config.yaml
model: "segmentation model"
image_size: 48
crop_scale_min: 1
horizontal_flip: true
rotation_deg: 5
norm: "groupnorm"
weight_standardization: false
widths: [96, 192, 384]
blocks_per_level: 3
grad_clip: 5.0
epochs: 16.9
decay_fraction: 0.2
warmup_steps: 670
weight_decay: 0.3
Rows from block 3, named by matrix and row number. Each number is 128 + 24 x the weight over its row's rms, rounded and kept within 0 to 255. All counts start at 0. Numbers have three digits each. After the name is the row's rms in percent of the matrix's.
# conv: 3x3 conv (model.enc.1.0.conv.weight, 192x192x3x3), inputs 189-191, a 3x3 kernel for each
conv.48 101:115100152167081154074095126102100107093095116095099105120119128171127161110067097
conv.49 101:134087096115088078103106069128123101109106096087087099117095084132111094110124098
conv.50 073:139157127145138130114135119115111118103110118105116128124152142151168162143161164
conv.51 109:159122113117107128127115105119121139117115132149138123138109134158120124128132137
conv.52 098:114100113122116108126133121113098103095073070085062056143141150127136136116121119
conv.53 091:150183134114141139091145125108099098091103119077101116144177142116126125074104095
conv.54 099:106116117125142140156166148107105118117095095145111099121126109132136123142149139
conv.55 061:141124137152151143145129136117105099112109104107110113157151142116137146100093090
conv.56 119:116089120164173151137135103135141147106116135131132127143125119136141159110100090
conv.57 116:153165155121078074115103122134145150100155175126139128133157161143151145109075118
conv.58 138:103162129097169108128149079130107143112111157115124152105158162100171140122146111
conv.59 053:120114156107132134110127110087090095072084095084079095143137135140144145131144138
conv.60 106:148137128174145140148126127126124108145134123119110101188153124181171159109094102
conv.61 136:136118079089102181163132102155154133150075091130113116141160078128066163139152081
conv.62 080:144139132144147122133140119130121106123116104139127116112103102116126109132146133
conv.63 121:164195171164136128149110121136125166105108165140122144162154141154113111152110097
conv.64 110:170136108130126110140104114095106122122127130159157131120113115124120103156144126
conv.65 150:096098144108112050124110124147145151100105135086077098153135118088128146107098118
conv.66 090:105123074088119088082105091155148162143134155132130160106137118086124127100111115
conv.67 098:102155152106142154092130143100092100100107119094112116100150130116134137080093123
conv.68 118:102171113112129163127078133126113140128118131125142138136115125144125133136124097
conv.69 086:136124119144106165093104131078085089102107127089114126148131126175154152070074125
conv.70 091:110094069105104072113115096142130113144140117146145124104110091104113087109124099
conv.71 123:153111151136066148118051165139150137141127119134130122139109131167099152151073140
conv.72 096:101096106108113117102100091139131135155155147152158141111114141109131164108122141
conv.73 083:100105095109090063137099090126134133125139144101119124105112134103107114128118104
conv.74 106:113125123086082085089077091114117118118117112092094095148151152116117126069069077
conv.75 123:153171142109192121104185137127125137138127127137138121128163161089156155084151149
conv.76 096:121109131154165097133109110142145130114121138105109119166121110123167128142113106
conv.77 101:114126115096107097059049068107109104124123113112101101121130129121133130078076083
conv.78 118:128058141103148131141136122160131130133086116116110158101101125108129159119149082
conv.79 103:138123084141114056146134072133124120145134129136136142139138101145142096150146111
conv.80 090:100097100122113118095095101128111119147143147126126133121111127171169183126126139
conv.81 112:095173113071059153132059073137102129133119113130149148125117132117109114133120108
conv.82 080:081094088081077078077060072102102103114113112107104103106113120090094107079071088
conv.83 088:132128140109143166146159184118128139152147130176179135108117137085116147126132150
conv.84 127:106099132125088146126108177131150159119159152109115095124119120124106121166135161
conv.85 105:144152153151154161142142144119130128132126136150140127139167166166156176158155151
conv.86 109:118135124111119123118111121131114095129120096124112095143132127141131135136127135
conv.87 087:168076134113090094104160189112096102131105107145114121132078124155132133146145179
conv.88 107:103106075106100062109123078174152144164161152141145154117125101118117093101111088
conv.89 110:119119132139135134121113110122144157106103111134151135155164150115084107128144145
conv.90 099:089090086081061074086054067093097104100102099099102097109108115098091095092079080
conv.91 087:160112124174102115177095092142134123140127109129103089176119132196129140185131132
conv.92 083:141101097153103082119078054120135119123140123101111106146136130132113100104085074
conv.93 059:105085093112081101114083113124117123138136130124126125130111140140110140140116149
conv.94 073:116103100078096078077115097109101091120117103122131123122142134104135115111157137
conv.95 087:126091107131069141123139161168151148148099112158121144143100068147085107110130122
conv.96 115:095175147097186115157117111123114159106133181103163172103135148093179146137137132
conv.97 081:103066088090114113112152098172168157166160140155164142143117135123127113119136127
conv.98 095:085089086088086077109098089098101104108116119115119119138119114124112107131114105
conv.99 072:155143143145137141152147141086086077086081079089086086153152153139141144142145146
conv.100 124:131120129118118104122122106092093087114098089122108094140132126148135116140152120
conv.101 097:108092077103126105096113090107089121120152168141159137111083088108143118134172135
conv.102 127:132133127064078074128141118114141154100116154136138131145152171096053102156175136
conv.103 081:118102117112102111128104118073074070087086081096095086158135147137124135145122126
conv.104 087:115090090109083084127108091102101100105113108103116115155128127146118109142121113
conv.105 081:130128119125119117133123120088086080096092092102093090144144144129129128150142131
conv.106 144:145112106148123106135135106111107099103098097101096096128110090135121094116117084
conv.107 085:101123100100113091111125099086086084092093090092100098150168151134142123125143126
conv.108 128:157114140077202114178129130126164145146168173117133136145132141127111120128149143
conv.109 105:165130136152132106136163158196190143185140081166103080144102097151110080132144127
conv.110 073:109111110103102099121115102088083082096095091097097098155151148129127123130133134
conv.111 120:158116174164060189133093175154160127150136136138121127145117128156097158150113163
conv.112 103:097097108098095097115100105087085086105102095110108099139124132128117120133118116
conv.113 086:122135145150159158147160159109116119112120113134126106115117110116143132141148139
conv.114 105:141138143153128111105082092127145155122133136099096124145140126149137116114093101
conv.115 097:076101098116131121119137108086086128108133170154169166112120127130124112166153118
conv.116 106:136095143184137127102143087098119127095120142101104124126108129138162143108128139
conv.117 108:177105122151053109147107116110104117125127120145129133165136116142088123146127109
conv.118 097:090082087091088072110093077132122107124133122119130128129116120117115107125112104
conv.119 147:122127142174071100152152087112103094117147095118136137141124115152127108166137132
conv.120 084:095113100094115086083088118104100105095088107098097112123147133127143132128131137
conv.121 086:102119117113130118105126119124140141125130123125124118090102097095117096077112089
conv.122 071:088082085091093089097099097106113128108109120132126124125116113131129123139136131
conv.123 111:165098130211081118172078144121156143131155131154119096166123112199101107179103114
conv.124 098:106119124118135139126136134094107120103104114121114115125122127131128133136133129
conv.125 103:111121128122136142131141142092105121101101116117112114132130133135134136139133132
conv.126 126:119131144170160130113091088145145129127125144124125149113103121149139133137099113
conv.127 101:109121128119133138125135138091099112097101113116111114138134135141137142145140135
conv.128 106:112120131119119110135097109129116116165130085145120089112087101148172134132130123
conv.129 094:103116123115128134121133134093098108097100110119115117136131135142138141147143139
conv.130 081:089089096101102106106112114102115134108113125130127131131117122139128133144139133