config.toml
arch = "unet"
crop_scale_min = 1
widths = [96, 192, 384]
optimizer = "cautious_adamw"
Rows from block 5, named by matrix and row number. Each number is 128 + 24 x the weight over its row's rms, rounded and kept within 0 to 255. All counts start at 0. Numbers have three digits each. After the name is the row's rms in percent of the matrix's.
# conv: 3x3 conv (model.enc.1.2.conv.weight, 192x192x3x3), inputs 0-17, a 3x3 kernel for each
conv.5 111:126126127127126128127126128133144143122142164133131141153126104154127116103107095134117106140132126145133126132125117126123120128123122110089104117118121135130125103084071097117106085098131078126188173130088135177178142156081149188157112125155153087085128099109144093096121132134121109094115093099147095096143112107149100116134136119118130126122120122140156155115126158128105123144121146155168096145168149157129104153137130171141131142224125099199100144114167102048091089074070074066098
conv.6 091:126124127125123127123122129091117099092096119123085112102096088146148129124123125127139158124128147114112139120122139120123138115116125171162170159150160149155149082102083125118090145126091117112178117116160086093112125127138081075086108071072138110136144115139134100139085106083089122104114146112114122141143127123148123119123121133143127120136115119105083103088092101119125127109120107119147131101111113142100104135131134134121130183144113172091116154084102088149115063113100067086132
conv.7 098:128128128128127128128127127141136132136137142113133137131116105099107115107093074138122121127124136120125143135132132130129132126131129140131133115125134096105124115116121152153177142138157119101127128093095162115129158153113141155110115121115140115107120115128095101131113104086131131104133129146149106130108121131077088142118111111119120121136127120118132142102107120106113122128111104131114072114097075104103131095102136064079133095088071097132077121108067049017129102101162164132143
conv.8 109:125125127124124124125125128102084110121106126114087122109113101101091099099068083113131140098121139088103110127134140115130135112130136145143145132146140120137120118098131116093124098073113135070108103070103109081085138179141117160167117145181143159147133158145115153144117109145133117146124085110128129163118134152089115137125130138116127122121117123123111121116107123102101136145148127116152098101139123145133133130134139115123127132175073089169141096088202100114138100168084174161068
conv.9 100:126126127126124128127127130134167165159176181167152161157147117133123074082098096139115090124113104124119107128121116127127122123125115117088071111102098129115107154158129124155143107118150101085124167125087132163161140160078134184147110138173131086046128088105138103089123157144116135134117091109137105124132101132150118131142138136132141135130139133113126170115104167125123150140134142139161112139164148163118095150128111166135123156209123075196134115153203105055105120082120110102150
conv.10 089:129129128129128126126126126176178150136168154120142166131123138115142111097099084140134125131124118136129129123119123117126117122124125133123128127137132135132125104096104118111111123091087178205203137154163119123134120090092114116110130122130143112095153092071179113109139111117133116111127107100150135098163130086157106095108125118109108104107114103157159114154141091116115109134145146129128134119135144113104076127112073137094081057054076088093079080133135146112102140149092186167114
conv.11 104:128128128130128128128128129148162129103168171117137160146135122138105092097086084125109087128122116143130126128123110140130124139131126097082076108095096136130111120095085101119100080109140099126186168116092140186181150155078153210164115144166144085083134096116158092096134150144123135125112098124143117136146131129165137126125126116118123115123130127119150160094115169133120138131110154144155091144172147155116122167131137203148139135195122081198077133131165084070136103101092106103102
conv.12 125:129128128127127125122126125072078106097077141123083146107085108106107138083137157151146114144142128108107123145145155136153168113122148154146167130144154110125134106086124115066097099061110126105085121063079154119091143170149125165153119138153175173176152155163082098136114105154120085131107060107193176172159159156096085117131125124122129123124125123153149128124109115107089108157154131150172118133166137194189185157154169123128154149177092124172139111142167153103126141140110128087061
conv.13 097:130128128128128128128129129128175184097120158146075101160169135134137128110131112147134114132138132126141140132136127131145144127130141137136129131152151130148142094082090079102105093088107102122133093083089107112158084150146100136143138111110147123084135138148109139139070078085081102132114118149186137096161137116164140119120108105116117124112117128121121113145135126136122105071086083069122111102104132157139095148123106141146129151110068152159136140137146125112093198166138139132116
conv.14 118:126122120125124125132130127119067094154098091127131112126139144098134160103142162119131145122131123162139112119123137116108128132113118098122162098125141162135129111113104124114084131129132070068043084109098129111126086100107106100104117094098138147131093108130119098100113124107101101106132128121123147136126136123140122107126106103112110112136144137113123137114095119117076115081093071103086099117087108096126149111124141141098095132152143127108126130134110169117156127105135092073106
conv.15 117:128128129128128128127123121097122105084110102077099093096116127119129136143148154116110120121115124112095095125131130117116125108104104147119118144108101135112115112119168118149205127142212070096113109093086137133109086093108117114124132122130111101118124121111166166121095079122101094143123139183108067090103082132121116154104111112108128134098101118135138126115110103107107100115118131139143124153157152127104133153106113177147140122125139141130131143125122147134153129100148120105150
conv.16 102:126124128124123124126124126087112104101127110100117120116125126119110107085068077125124146101114146109105113135140145127131135126133130138133156121122161158109120091115117094108111081093104121077130125069113111100095172169168134166172134158186145151142149162131154166136082107129099121143098084095152147174154149160132135149114122108118121104119124117090095117106116124109112141158142155144153131113133138180163154149151156139146140200146095135186115113132189096145134156162109210122116
conv.17 084:128128126128128126128128131087108124086097115117075073128158153116119115133126132125119120130124130125129132116128129119125135126134146112104109108112128120124133137139128160156149173164171145177179097065088126133155137117122139154169111136156095104117090105137137156180125109116121127123152157140128134145115140152166157162125129137116125125120137148154171150113129141120090098105107147132118098124136149120129139120122139163157158092130116093105103067088099114133111080118138089134158
conv.18 121:130129129127125125123127129127158168112144149101132143169153153174144156135122125158173161141179161123167164135135142145148154141139144180184158140175165133169176110118133107119132111073088085116110098108101111124140109115115111119135110108120171159164167167155142162151107096117126094104124091121192174165186173155170161133126119111130129121129118134154163174152141139149143111061122089097145135082112142193169175169160161171169147094062063114076106070051091138130135173193152228196110
conv.19 081:136136135137138136136136134099111113100108111093101102110121120107112109108108104158158153154154146145146139139139140139138138137135135163157150160154143158149141123126135117123135109117131133134137134135136124121123117112105118117112114114110147162161153165160154158151122121122130131133135134137171179171170178168165171161131131128131130126128129127183192180187194179192196178121123125122124127121126127157167168152163159153158151082087077070080070070084080218232233212230227207222220
conv.20 097:125127127124127126123126128118161108123139137130122136132124128139129106136122042112094105115095101124107088123134124131126106125128105126109155106103151102113144197139097202143091196136081153135078147071053100076071159128114155140113108109104102122153104109157087097138144131096167146114165147115133136141113131133093106111113110130128119131122125136119108107101109096113109121128104103115088110074079111077101093105119105096086088127040125090090110095059079124047130136050165153097157
conv.21 082:128128128127127128128128129107142131121117161139109114122123116151153133122095089137130118135132131134133133123120118124128127127132129117110106114127132131132135119102101118101103126080116069108111133095081127145159140137092127173150122075139140070061104100113133138119126112137134079109135103106114107127135132139150157148135129115114120123114116123121141173115105164121110124126127128125143100114129142160136125137146140152155149154233089060179104125046200172130082158122132118103146
conv.22 100:124125125124125128125126127134150146096118109106098117161147134121105095134160140141140136163142141133146159117122121134138126128138133083094079095078100121136127131153124148147134165138133105156153085124120097092103080122138081110127098143156114163140130143127115108118139142108123134086129161131121130144131135156126115124121126121116119103115119118151148166106111135101116128062095113082105105102116127115145149107133154115114128138092147121081084109133108118083109092088111066153119