From a checkpoint of a small segmentation model.
Model: 7.26M parameters, arch unet, norm groupnorm, activation relu, widths [96, 192, 384].
Data: trained on aerial photos of the United States (SatlasPretrain), 203450 training examples, 16.9 epochs.
Rows from block 2 of a small segmentation model, named by matrix and row number. Each number is 500 + 25 x the weight over its row's rms, rounded and kept within 0 to 999. All counts start at 0. Numbers have three digits each.
After each channel's rows are labels from the 100 images, of 14848, where the channel reaches its highest value: "strongest on" is what is common among them. Only what is clearly more common there than usual is listed. The data: aerial photos of the United States (SatlasPretrain). In brackets: how many of the 100.
# conv: 3x3 conv (model.enc.0.2.conv.weight, 96x96x3x3, each kernel summed), inputs 0-95

conv.63:496520486478476509460515485519478488519528514528490562534536480521439533451470479469432479499501499501499501496474535463474465485481481514477510535505507521509530500547521524506525519482502512526520493478519486496511495474474466470464498537490497509495458500515499497527500527518524559475
strongest on: building (84)

conv.76:497472501462465501488510458493480499481471449471476479520503517483515464537503482511508518476468510536475461494498498492494493514472520471492477454481503477416481460515440505561508530487459498478463491479501513496513522494525521479505507459524528473498507490504463514468529519525496494509
strongest on: building (97)

conv.25:471525474502493492502494488510482467484506445477446486492490497517486461516489483510490519474421515517494476501531491528499462501449533433511506492498451480490471499512489518542521548517570500498474493481535487501498494509505505518475503517488472478503503500513457468509493471485473467526
strongest on: crop field (46)

conv.41:493466503502517503509498491430521493482505486478472500493501494487497497511469442479487476512513439452472473453507534476499471502522473501495507531482508528563512528509509488471484489488501512475483464479471483501425514516522482488489512532502482499528467467433473507535508500517493506489
strongest on: building (93)

conv.22:517517499517501512479487491491494507485494466510506451480476518483514503512483513494481531497497488498539503512490471602538477492515481506486445467488480506444505495544477486544520495509478498442489494493537476488486501481500535493523498471500505469556546469454489489501504522522494485463
strongest on: building (81)

conv.13:455493510452468475479497569517455477514477503494482516523497439470473493487525492524519495462501509536491469501500501468499454507471530448549515499481489507475511458473492497550454499508477512506481504495494504503513473456486477499491476516472511523481467504493484508498488499435526510502
strongest on: crop field (39)

conv.2:478499519506468504497537462529497488511502519468528537493521474484499470491459511443487511560494494472530532477510440485528463468511456495491504485507487489504553488462505540483483514496473498506483526467483488476495486526502524473502491459502519495444468530500485474468518487480481511451
strongest on: building (89)

conv.52:541490504521510507512535488487509543484517535515489505494505525517502488483488486431513520526532479494514573484511474522469422465517487543498490494502497490498466498486522478509481472502486487443568506488471506506478477484497471492481501536471492507493550487492514476515479471465484493516
strongest on: crop field (27)

conv.54:470487469473500453495487455525460471456515493482484479472453470493493479518480508506544464513459497517447458471519468499454427468510493439490491486504518511488495511511477510557515499508458484489516497470501521517494521501507530476462505501505506504482506497478532508482512490511476479515
strongest on: building (74)

conv.39:481478523476508495500517543561515490504513490492489477491477453489460490497530487438530508492530511519483455492508469494473470506503538468531513479452447462512488475499472473523458498514487476532487456518471514519498481460505491525489491511490491516481467453482476508484505479456498464476
strongest on: crop field (43)

conv.93:516582505481546488504491487487491533483458506521519543482480484510501486528517530491497464481492487524468518498507539593504473496490488494512493504503496521487512510478503486559504504490477477475508486506490511527511495513481526457489452568479468526489521504513454510518508508514489470486
strongest on: building (74)

conv.3:499497473491505490483514492514521502472486506471438473530527588475492502487480470497461467531453467501534476533471505451466492483474463501524531520503497451544501511512499527481461492483496499483480479495493511477472483511464497477461475490487497477503491477443510496509484467497522508491
strongest on: building (83)

conv.44:489457499477490467488451518468489497505483507435502447464502549498539463493500474526499524528518483507466482466467495455496459476512500475481494516493505521476513498517505532521500520521466515490481529516541513517483441476467499495484471465461485466483514485449513481521488505486522523499
strongest on: crop field (25)

conv.33:478469512512488516481505480516519553474498537467517495509544472506444528527529512514487517518538532490532497504481512503502550496518554515450491469488497480533479484458517475482500482515528498511483527490548501495519485473546486486478535451514511511526454545493477474477493496480477528496
strongest on: crop field (25)

conv.46:490516474494495494490533501416490486503489498505517513489484513485492506480425494494516505498512449474438515468482495548479517499518473491483522546503504519572493518478493509549484488474498509480514467489465487532490528523541483531528496513499537524478539500516454503509499511499516501511
strongest on: building (87)

conv.49:522476505501463517488521525565525497508470502557531494485491484550431545436502480463484501525512502509478536484511493487479431471479516502488509475501495478540507484492515493501484482467485493489541482507481504497486499519454521500511473461477507529479528505512463505484512522474523500515
strongest on: crop field (31)

conv.68:514480472442511529505471474453462501448508508470437516511502522474474487510492484462467516482489540516399483450522503481495496495482495477501511496486518500476474519498494473512508517487492477467496476504478482494497506502484501470478498482518522454494477441486468508503497508506466511502
strongest on: building (95)

conv.59:473447456462505491486486439508465459488482517465481528512498496464526489488512491524493494494493523506501452500480479463500497493491495358491508502499499497478488492482494489474504503509502503531453498515483504510518491502485454524484495493484484483477476498514507483502471519492482479517
strongest on: crop field (63)

conv.62:498504530483510502501494473556500510490512451501523446453445515524496505514426485489496526495514461448447516484501525507469519509490500511504472460492470485473512505490469521454448504463520500479521444505498512491511489495533493514516502472510482458509514502501470501464492487495477476506
strongest on: building (71)

conv.90:491470503501534505492497494504514492487499464479505534493497490468428534495502494539540502512469468473475474471464566478522545538513518501491508507485476485522485510531478476508488490492487517493499475475522531472490505529557528486493475482543484473520476466487461451544506475496493525470
strongest on: building (84)

conv.88:471523460494461495483485496503474483470524506498461476495510487474520491516528486517513508503512506489557493534516484547486496487452513491513490476511510472488494460435505485521504495534560504531508521515503519534526519497435538500520503515526451473497445501522514503495523476528486450473
strongest on: crop field (31)

conv.24:492466467489479491463494532519470481495534495481456442501514454457461466525512456482481501532530467512524511528488536495455476485486487496524551465518526464500496481508540468501514483527550518530494524512514506520525495467538516499525499510504471483510467500480483496462514469485504486479
strongest on: crop field (39)

conv.56:468505501478471480483449539487453449507481504488468482478483499495512465493511518510513520458510505512521452529501500524500509507483499456524526491493494481466501458497459511525507533523515499506408517528523479522480490461503434519518480485483495474505468460482505500484472490480512484480
strongest on: crop field (71)