From a checkpoint of a small segmentation model: cautious_adamw at rate 0.0028, 203450 training examples.
Rows from block 11 of a small segmentation model, named by matrix and row number. Each number is 128 + 32 x the weight over its row's rms, rounded and kept within 0 to 255. All counts start at 0. Numbers have three digits each. After the name is the row's rms in percent of the matrix's.
After each channel's rows are labels from the 100 images, of 14848, where the channel reaches its highest value: "responds to" is what is common among them. Only what is clearly more common there than usual is listed. The data: aerial photos of the United States (SatlasPretrain).
# conv: 3x3 conv (model.decb.1.0.conv.weight, 96x192x3x3, each kernel summed), inputs 0-191

conv.68 094:139109120120130143121137124132131134140110124128126118146132134109124127113128147130120141130121120131101125105120112034135140108126127137148131098123143119124125133125142136179071148127107138138139128123118130135134136138151144156118156131150089122112107121132117116129200135130142125128099154125074180060113090138100132123073104100106152128101178145134066136118154123138134119165139152090182130133077148112123187189162093154133025140111147123134188176154091133185074154111081132138145121072128185141000106107123119155145045057105111052137189107182174123067104159093133163121
responds to: building

conv.34 102:083155135136138139104117134122127151143133142142130104111116141133141148133138141116116120158133134111077103135138119105119167147107132148088123103112149132127152140114118110148106113142137128139106102106154100133129132111082151123144157118132132111106113116147146143137129133135101133130109081117133129061112108050171094154114082132114118100058108077125136140036159154105152132097150087170081144149186141181126107160082074175086114146140149129160108056168057131079062104090130049116103158161056138103103076152126069129064030137175110145075136094116105114084106050130041061017
responds to: building

conv.7 123:177095114119116127128132129130116139143126119141133139131138133120124123132124123136124129111135122136090126132115132129125163122126129135070121124128115116112111131118132128141109132118141115118136126123104138136123129140072130131133098114143089131127142139129113124133088130112122128125065126154083121177179169099165163115062140146114039110116194112133183154141125072098103095157166095095061014078114114164147048092075174144048107147165068113102172119106155172107104145157156159112181163189160133136207121148130123143048016137135101097112117071101094133130021037087110074124
responds to: park

conv.59 082:135115130131125141109148133099157145139118132113137129130126136123127142149165122135143110149099108099119138138133114104125097139116117124173113132125143147141144122134106110119124103114098139141119112131147108140132120114175119128127079111128120128109122119133142113118204114155109132131066104190159117163155128153137126120088140118052096109055116080091105077098098149140097169061106060107088071126145133126049060096112190077048105094040080108068068033095167122094065142149059133074123081122099112096102198142129138132154199098151098115167096083086167102146135135147078083036
responds to: crop field

conv.31 082:142107138118103080142123133135117131122129123133135136139147135125130068133141129111119117115121127138154118124129140135119160179131132134082128140146075094117131120124139147193168130121149117106113138103107110146112134128099117128155119128125160168170165149137102121152127142087124143123093117131142163091122117142138113120074135146124133140150171143110153094096211052050123132181183167120117094090044106068171089071127130114153148082109097075073108173061178085129182155111087014164090135159090105123040116142064104095074083160112136125158112216161168107130015110096154155120
responds to: building

conv.39 081:160097118097144149130129112130113139127116110107128105132145147103142154121130108133089143113109134145078108135142097143138098090143114105125131128124140099121104108123122143059081141132121127112134133124125148140162149130117113151148075114165096155112088113155147120149009143151139117114156151135104159102109127114090157100096116099149124137110106155152111040149077129199142151104155199108196157103099115105083147101094147083125066114134101098091110140136074115150123095031068107117104108103128156045125138145106106099195130184130099067098141038000138081115065089167131168166
responds to: building

conv.3 091:162125119130132127137120128151114119126128126125118133129131135132114118129115119125124128115146136131128130126114134129128186133129123132043129139130122122119108122135127131154114125128132129115128129133115150104122112132040121138134110118127168135143141141135137130129103122126129130124136107110144131065076052086062075081073161160146127145097088123113162152065131175124136168151167179123177191153146163064161095124114192130097077157134227116148089088186067131148116089077063092095103126064095118092069144121072073052131116010125081147094145136128197005143156140094126110158
responds to: building

conv.71 108:111122111124122110114169123149115144139112119152126148128119137133133130119131130138120144119128109146089113123123137108130182091113137130081115120130115120122113129138132121181094136123130123135129131136094122142137137147075143132130163137139066133133117143118131119133105137114123135127157019047134143223142182035116140109134155086113137147200131123079096123201098127066103088125148163165096150145066095121072106049056100124095152100115076076102112059106180102138113102139128143102056115045108105086122109103175138087129193120132129104059090086068186185177147145134071157071
responds to: crop field

conv.11 066:149097134136128165114117142122140144119126136102130118133117128104132141128142147124123118135119120129104137114120106064123179138122136148122112118143139136119119111126124133170086115133104153130129121124133135124125140130121133130119120115128113115094140112138123124128203117141115129157144126147078135129039063101158122129101069099093073055102189137139044039175054141206164160114094140115126123107036159085122097077089082130132060088133091185089116173091081082070112046115120157029137151088082121137117074099114126209128110111171075084118153165113134132185126148209128115149
responds to: building

conv.4 098:169100142120132166106149130140112124123120114128122117138125138112149136116137140138118141139109117136082129120124108138135085131125141131148125115120137127124115133134130130034110115132110144128131130125133122129149148125142149143143076113141104122135117120142138131136048128125122113130157125129146185146127120107203111121067165166135128100221135152113152125171106176169151133144153162159147160087160102078077125135093089048082035138094139018146122104100146136115152106082100147176104074106134186099207164100150091233140036255146126127082138178144148165179142116143140154149
responds to: building

conv.44 101:125104133130133144130121138147123147127124134130109120124135132129134141117123132125127121136121136137113125106117119116126150137135130139107136133134125114126120126131135131128121125143110149123126130127115124112121127122104128132125113132109109141111135131123134123131126125129134129145070120130117128140125078087127090125092137153130116108140175141152158170059098166050097110074065094078127066141162108155136103043117023127084127159104140156123000125144157175064117021102099038055138153146145105083186166120136129191138070145169136157070173096123005035124117085022140113151
responds to: park

conv.23 083:145071109133106143140112139120138152146107112143129114136140140125144116132132111127140132112150121137131116156122104053109160157151126144110110131108091112095106115110093112180096113118144129121137144111122136126124120135118121125106147113138112095110168127140142107128178112139110123130133116066084145122113114133149111080083132103125104129041166106142117101099147056064099090091065145114105065083056113080164099074118180095073072118105113050105182174081180084075108112096198113090191128137144146173125165078010115157155136086104106127157070135083119113120066091061134125030
responds to: crop field

conv.83 091:174181129135109088086147109140118099111128142170135135135119131105159097113120145152125141116134104135118103132127159133100108095115180139159119109123091156113094147146118118147116111136149129140193121122083179135137138158159142124116169136106173122201167184121118128110125112116107149144127147140088134135168148101163228130132170059164138116124117099121064130126171179084127147133143093165118084057078071137070142068111104025113092147103152083160163152134085148160246173096105162151151137154098065095111160178098097190095142177129149125109102204138079172178169144140128128137
responds to: crop field

conv.16 103:177133140129121070113173082156124099139124136149135129111136147138122058107124134144120138137121107147113103126166154076112163148118154115139139127112093131118142134126143133217103157135150110124173116134103118139119122143146121148132144133139119126210133189138106143100209139093112129119127176118107110092092085122137179128134109094112129116063121117123058077062150173090129117057090123178124111119065138051138150112173120087108041112097115106123110174114170101141149112107194107065165158108166084162138109097005111117145173068150146094099107093106193139059096169126165131111
responds to: building

conv.26 086:071161158134120135125082130103135129116130130127139094150120131140116158134121117116122125107119134139136115142142119159103219117148134121031139128157117116112117113156135137205116111111128115126127127123152139137122139114021105120123178130157189149106116139140132128134073144119125132105085188105121155112085142084062207105138149127161159130122153138146156168127118116046159131119039155115130120081065154109103157079155089114090076112165104113145091176100105093147173140123137108137128142154182155075148091086126087140088163139153160122046150176110106107153008120056163172174
responds to: building

conv.22 101:136122125134133131127146120131126129130130136111124129126124117123138131119140146126132133137135123124116127119133118131136082135120128127177125113133132141141144115127121121070136116139124149130121136137132113129132125120177148121120097126121101104123129125121133120127163108143120124142079109164136154153163115138141080099080054191115194143136173101161157094088079201133138173088136123121134156152149089066024119188149184074062108108014140060134107138062131102088108121120149087075096126148114140042112090114087103155098084075092060177142047051063102088084201150173070139054
responds to: crop field

conv.14 112:176099127123124125118162128150128124138130129126128141118124132129129093124139136141125137140118107120068138119128133078147146145119124127105125118115116140144124136125140121148080133128119134137132120146115121130139123141107143125129120124129092124167126128121123135124129130114128124132135097111088119173174177107143174115020149105131051115166145114094177143159167104122103059117129129126129039081013111122124027093091176074078098094084111016085142082078164089096126102111000141075131114135108132074117111156096140131099094163087147105146057125064141172142085135173158140063
responds to: crop field

conv.27 109:155115139136135129129100135110145134115138133124126132130126125129141090144122142120134116126136140116089133129122120065125172145130135124057132126132122136136139135119126123137063117133130137132125126116149128133129124104062126115134155134120136122130137114128128129128077123134129125132061081102100136193153176132085132120064156144144125161130117137137136104149067127064145067000060141091105010106069151177109106121116136132127118106074093051100131128069162123080157055125092155000157111142151147016171134120093138150090129106100120111129124093108104131097109111074128136110
responds to: crop field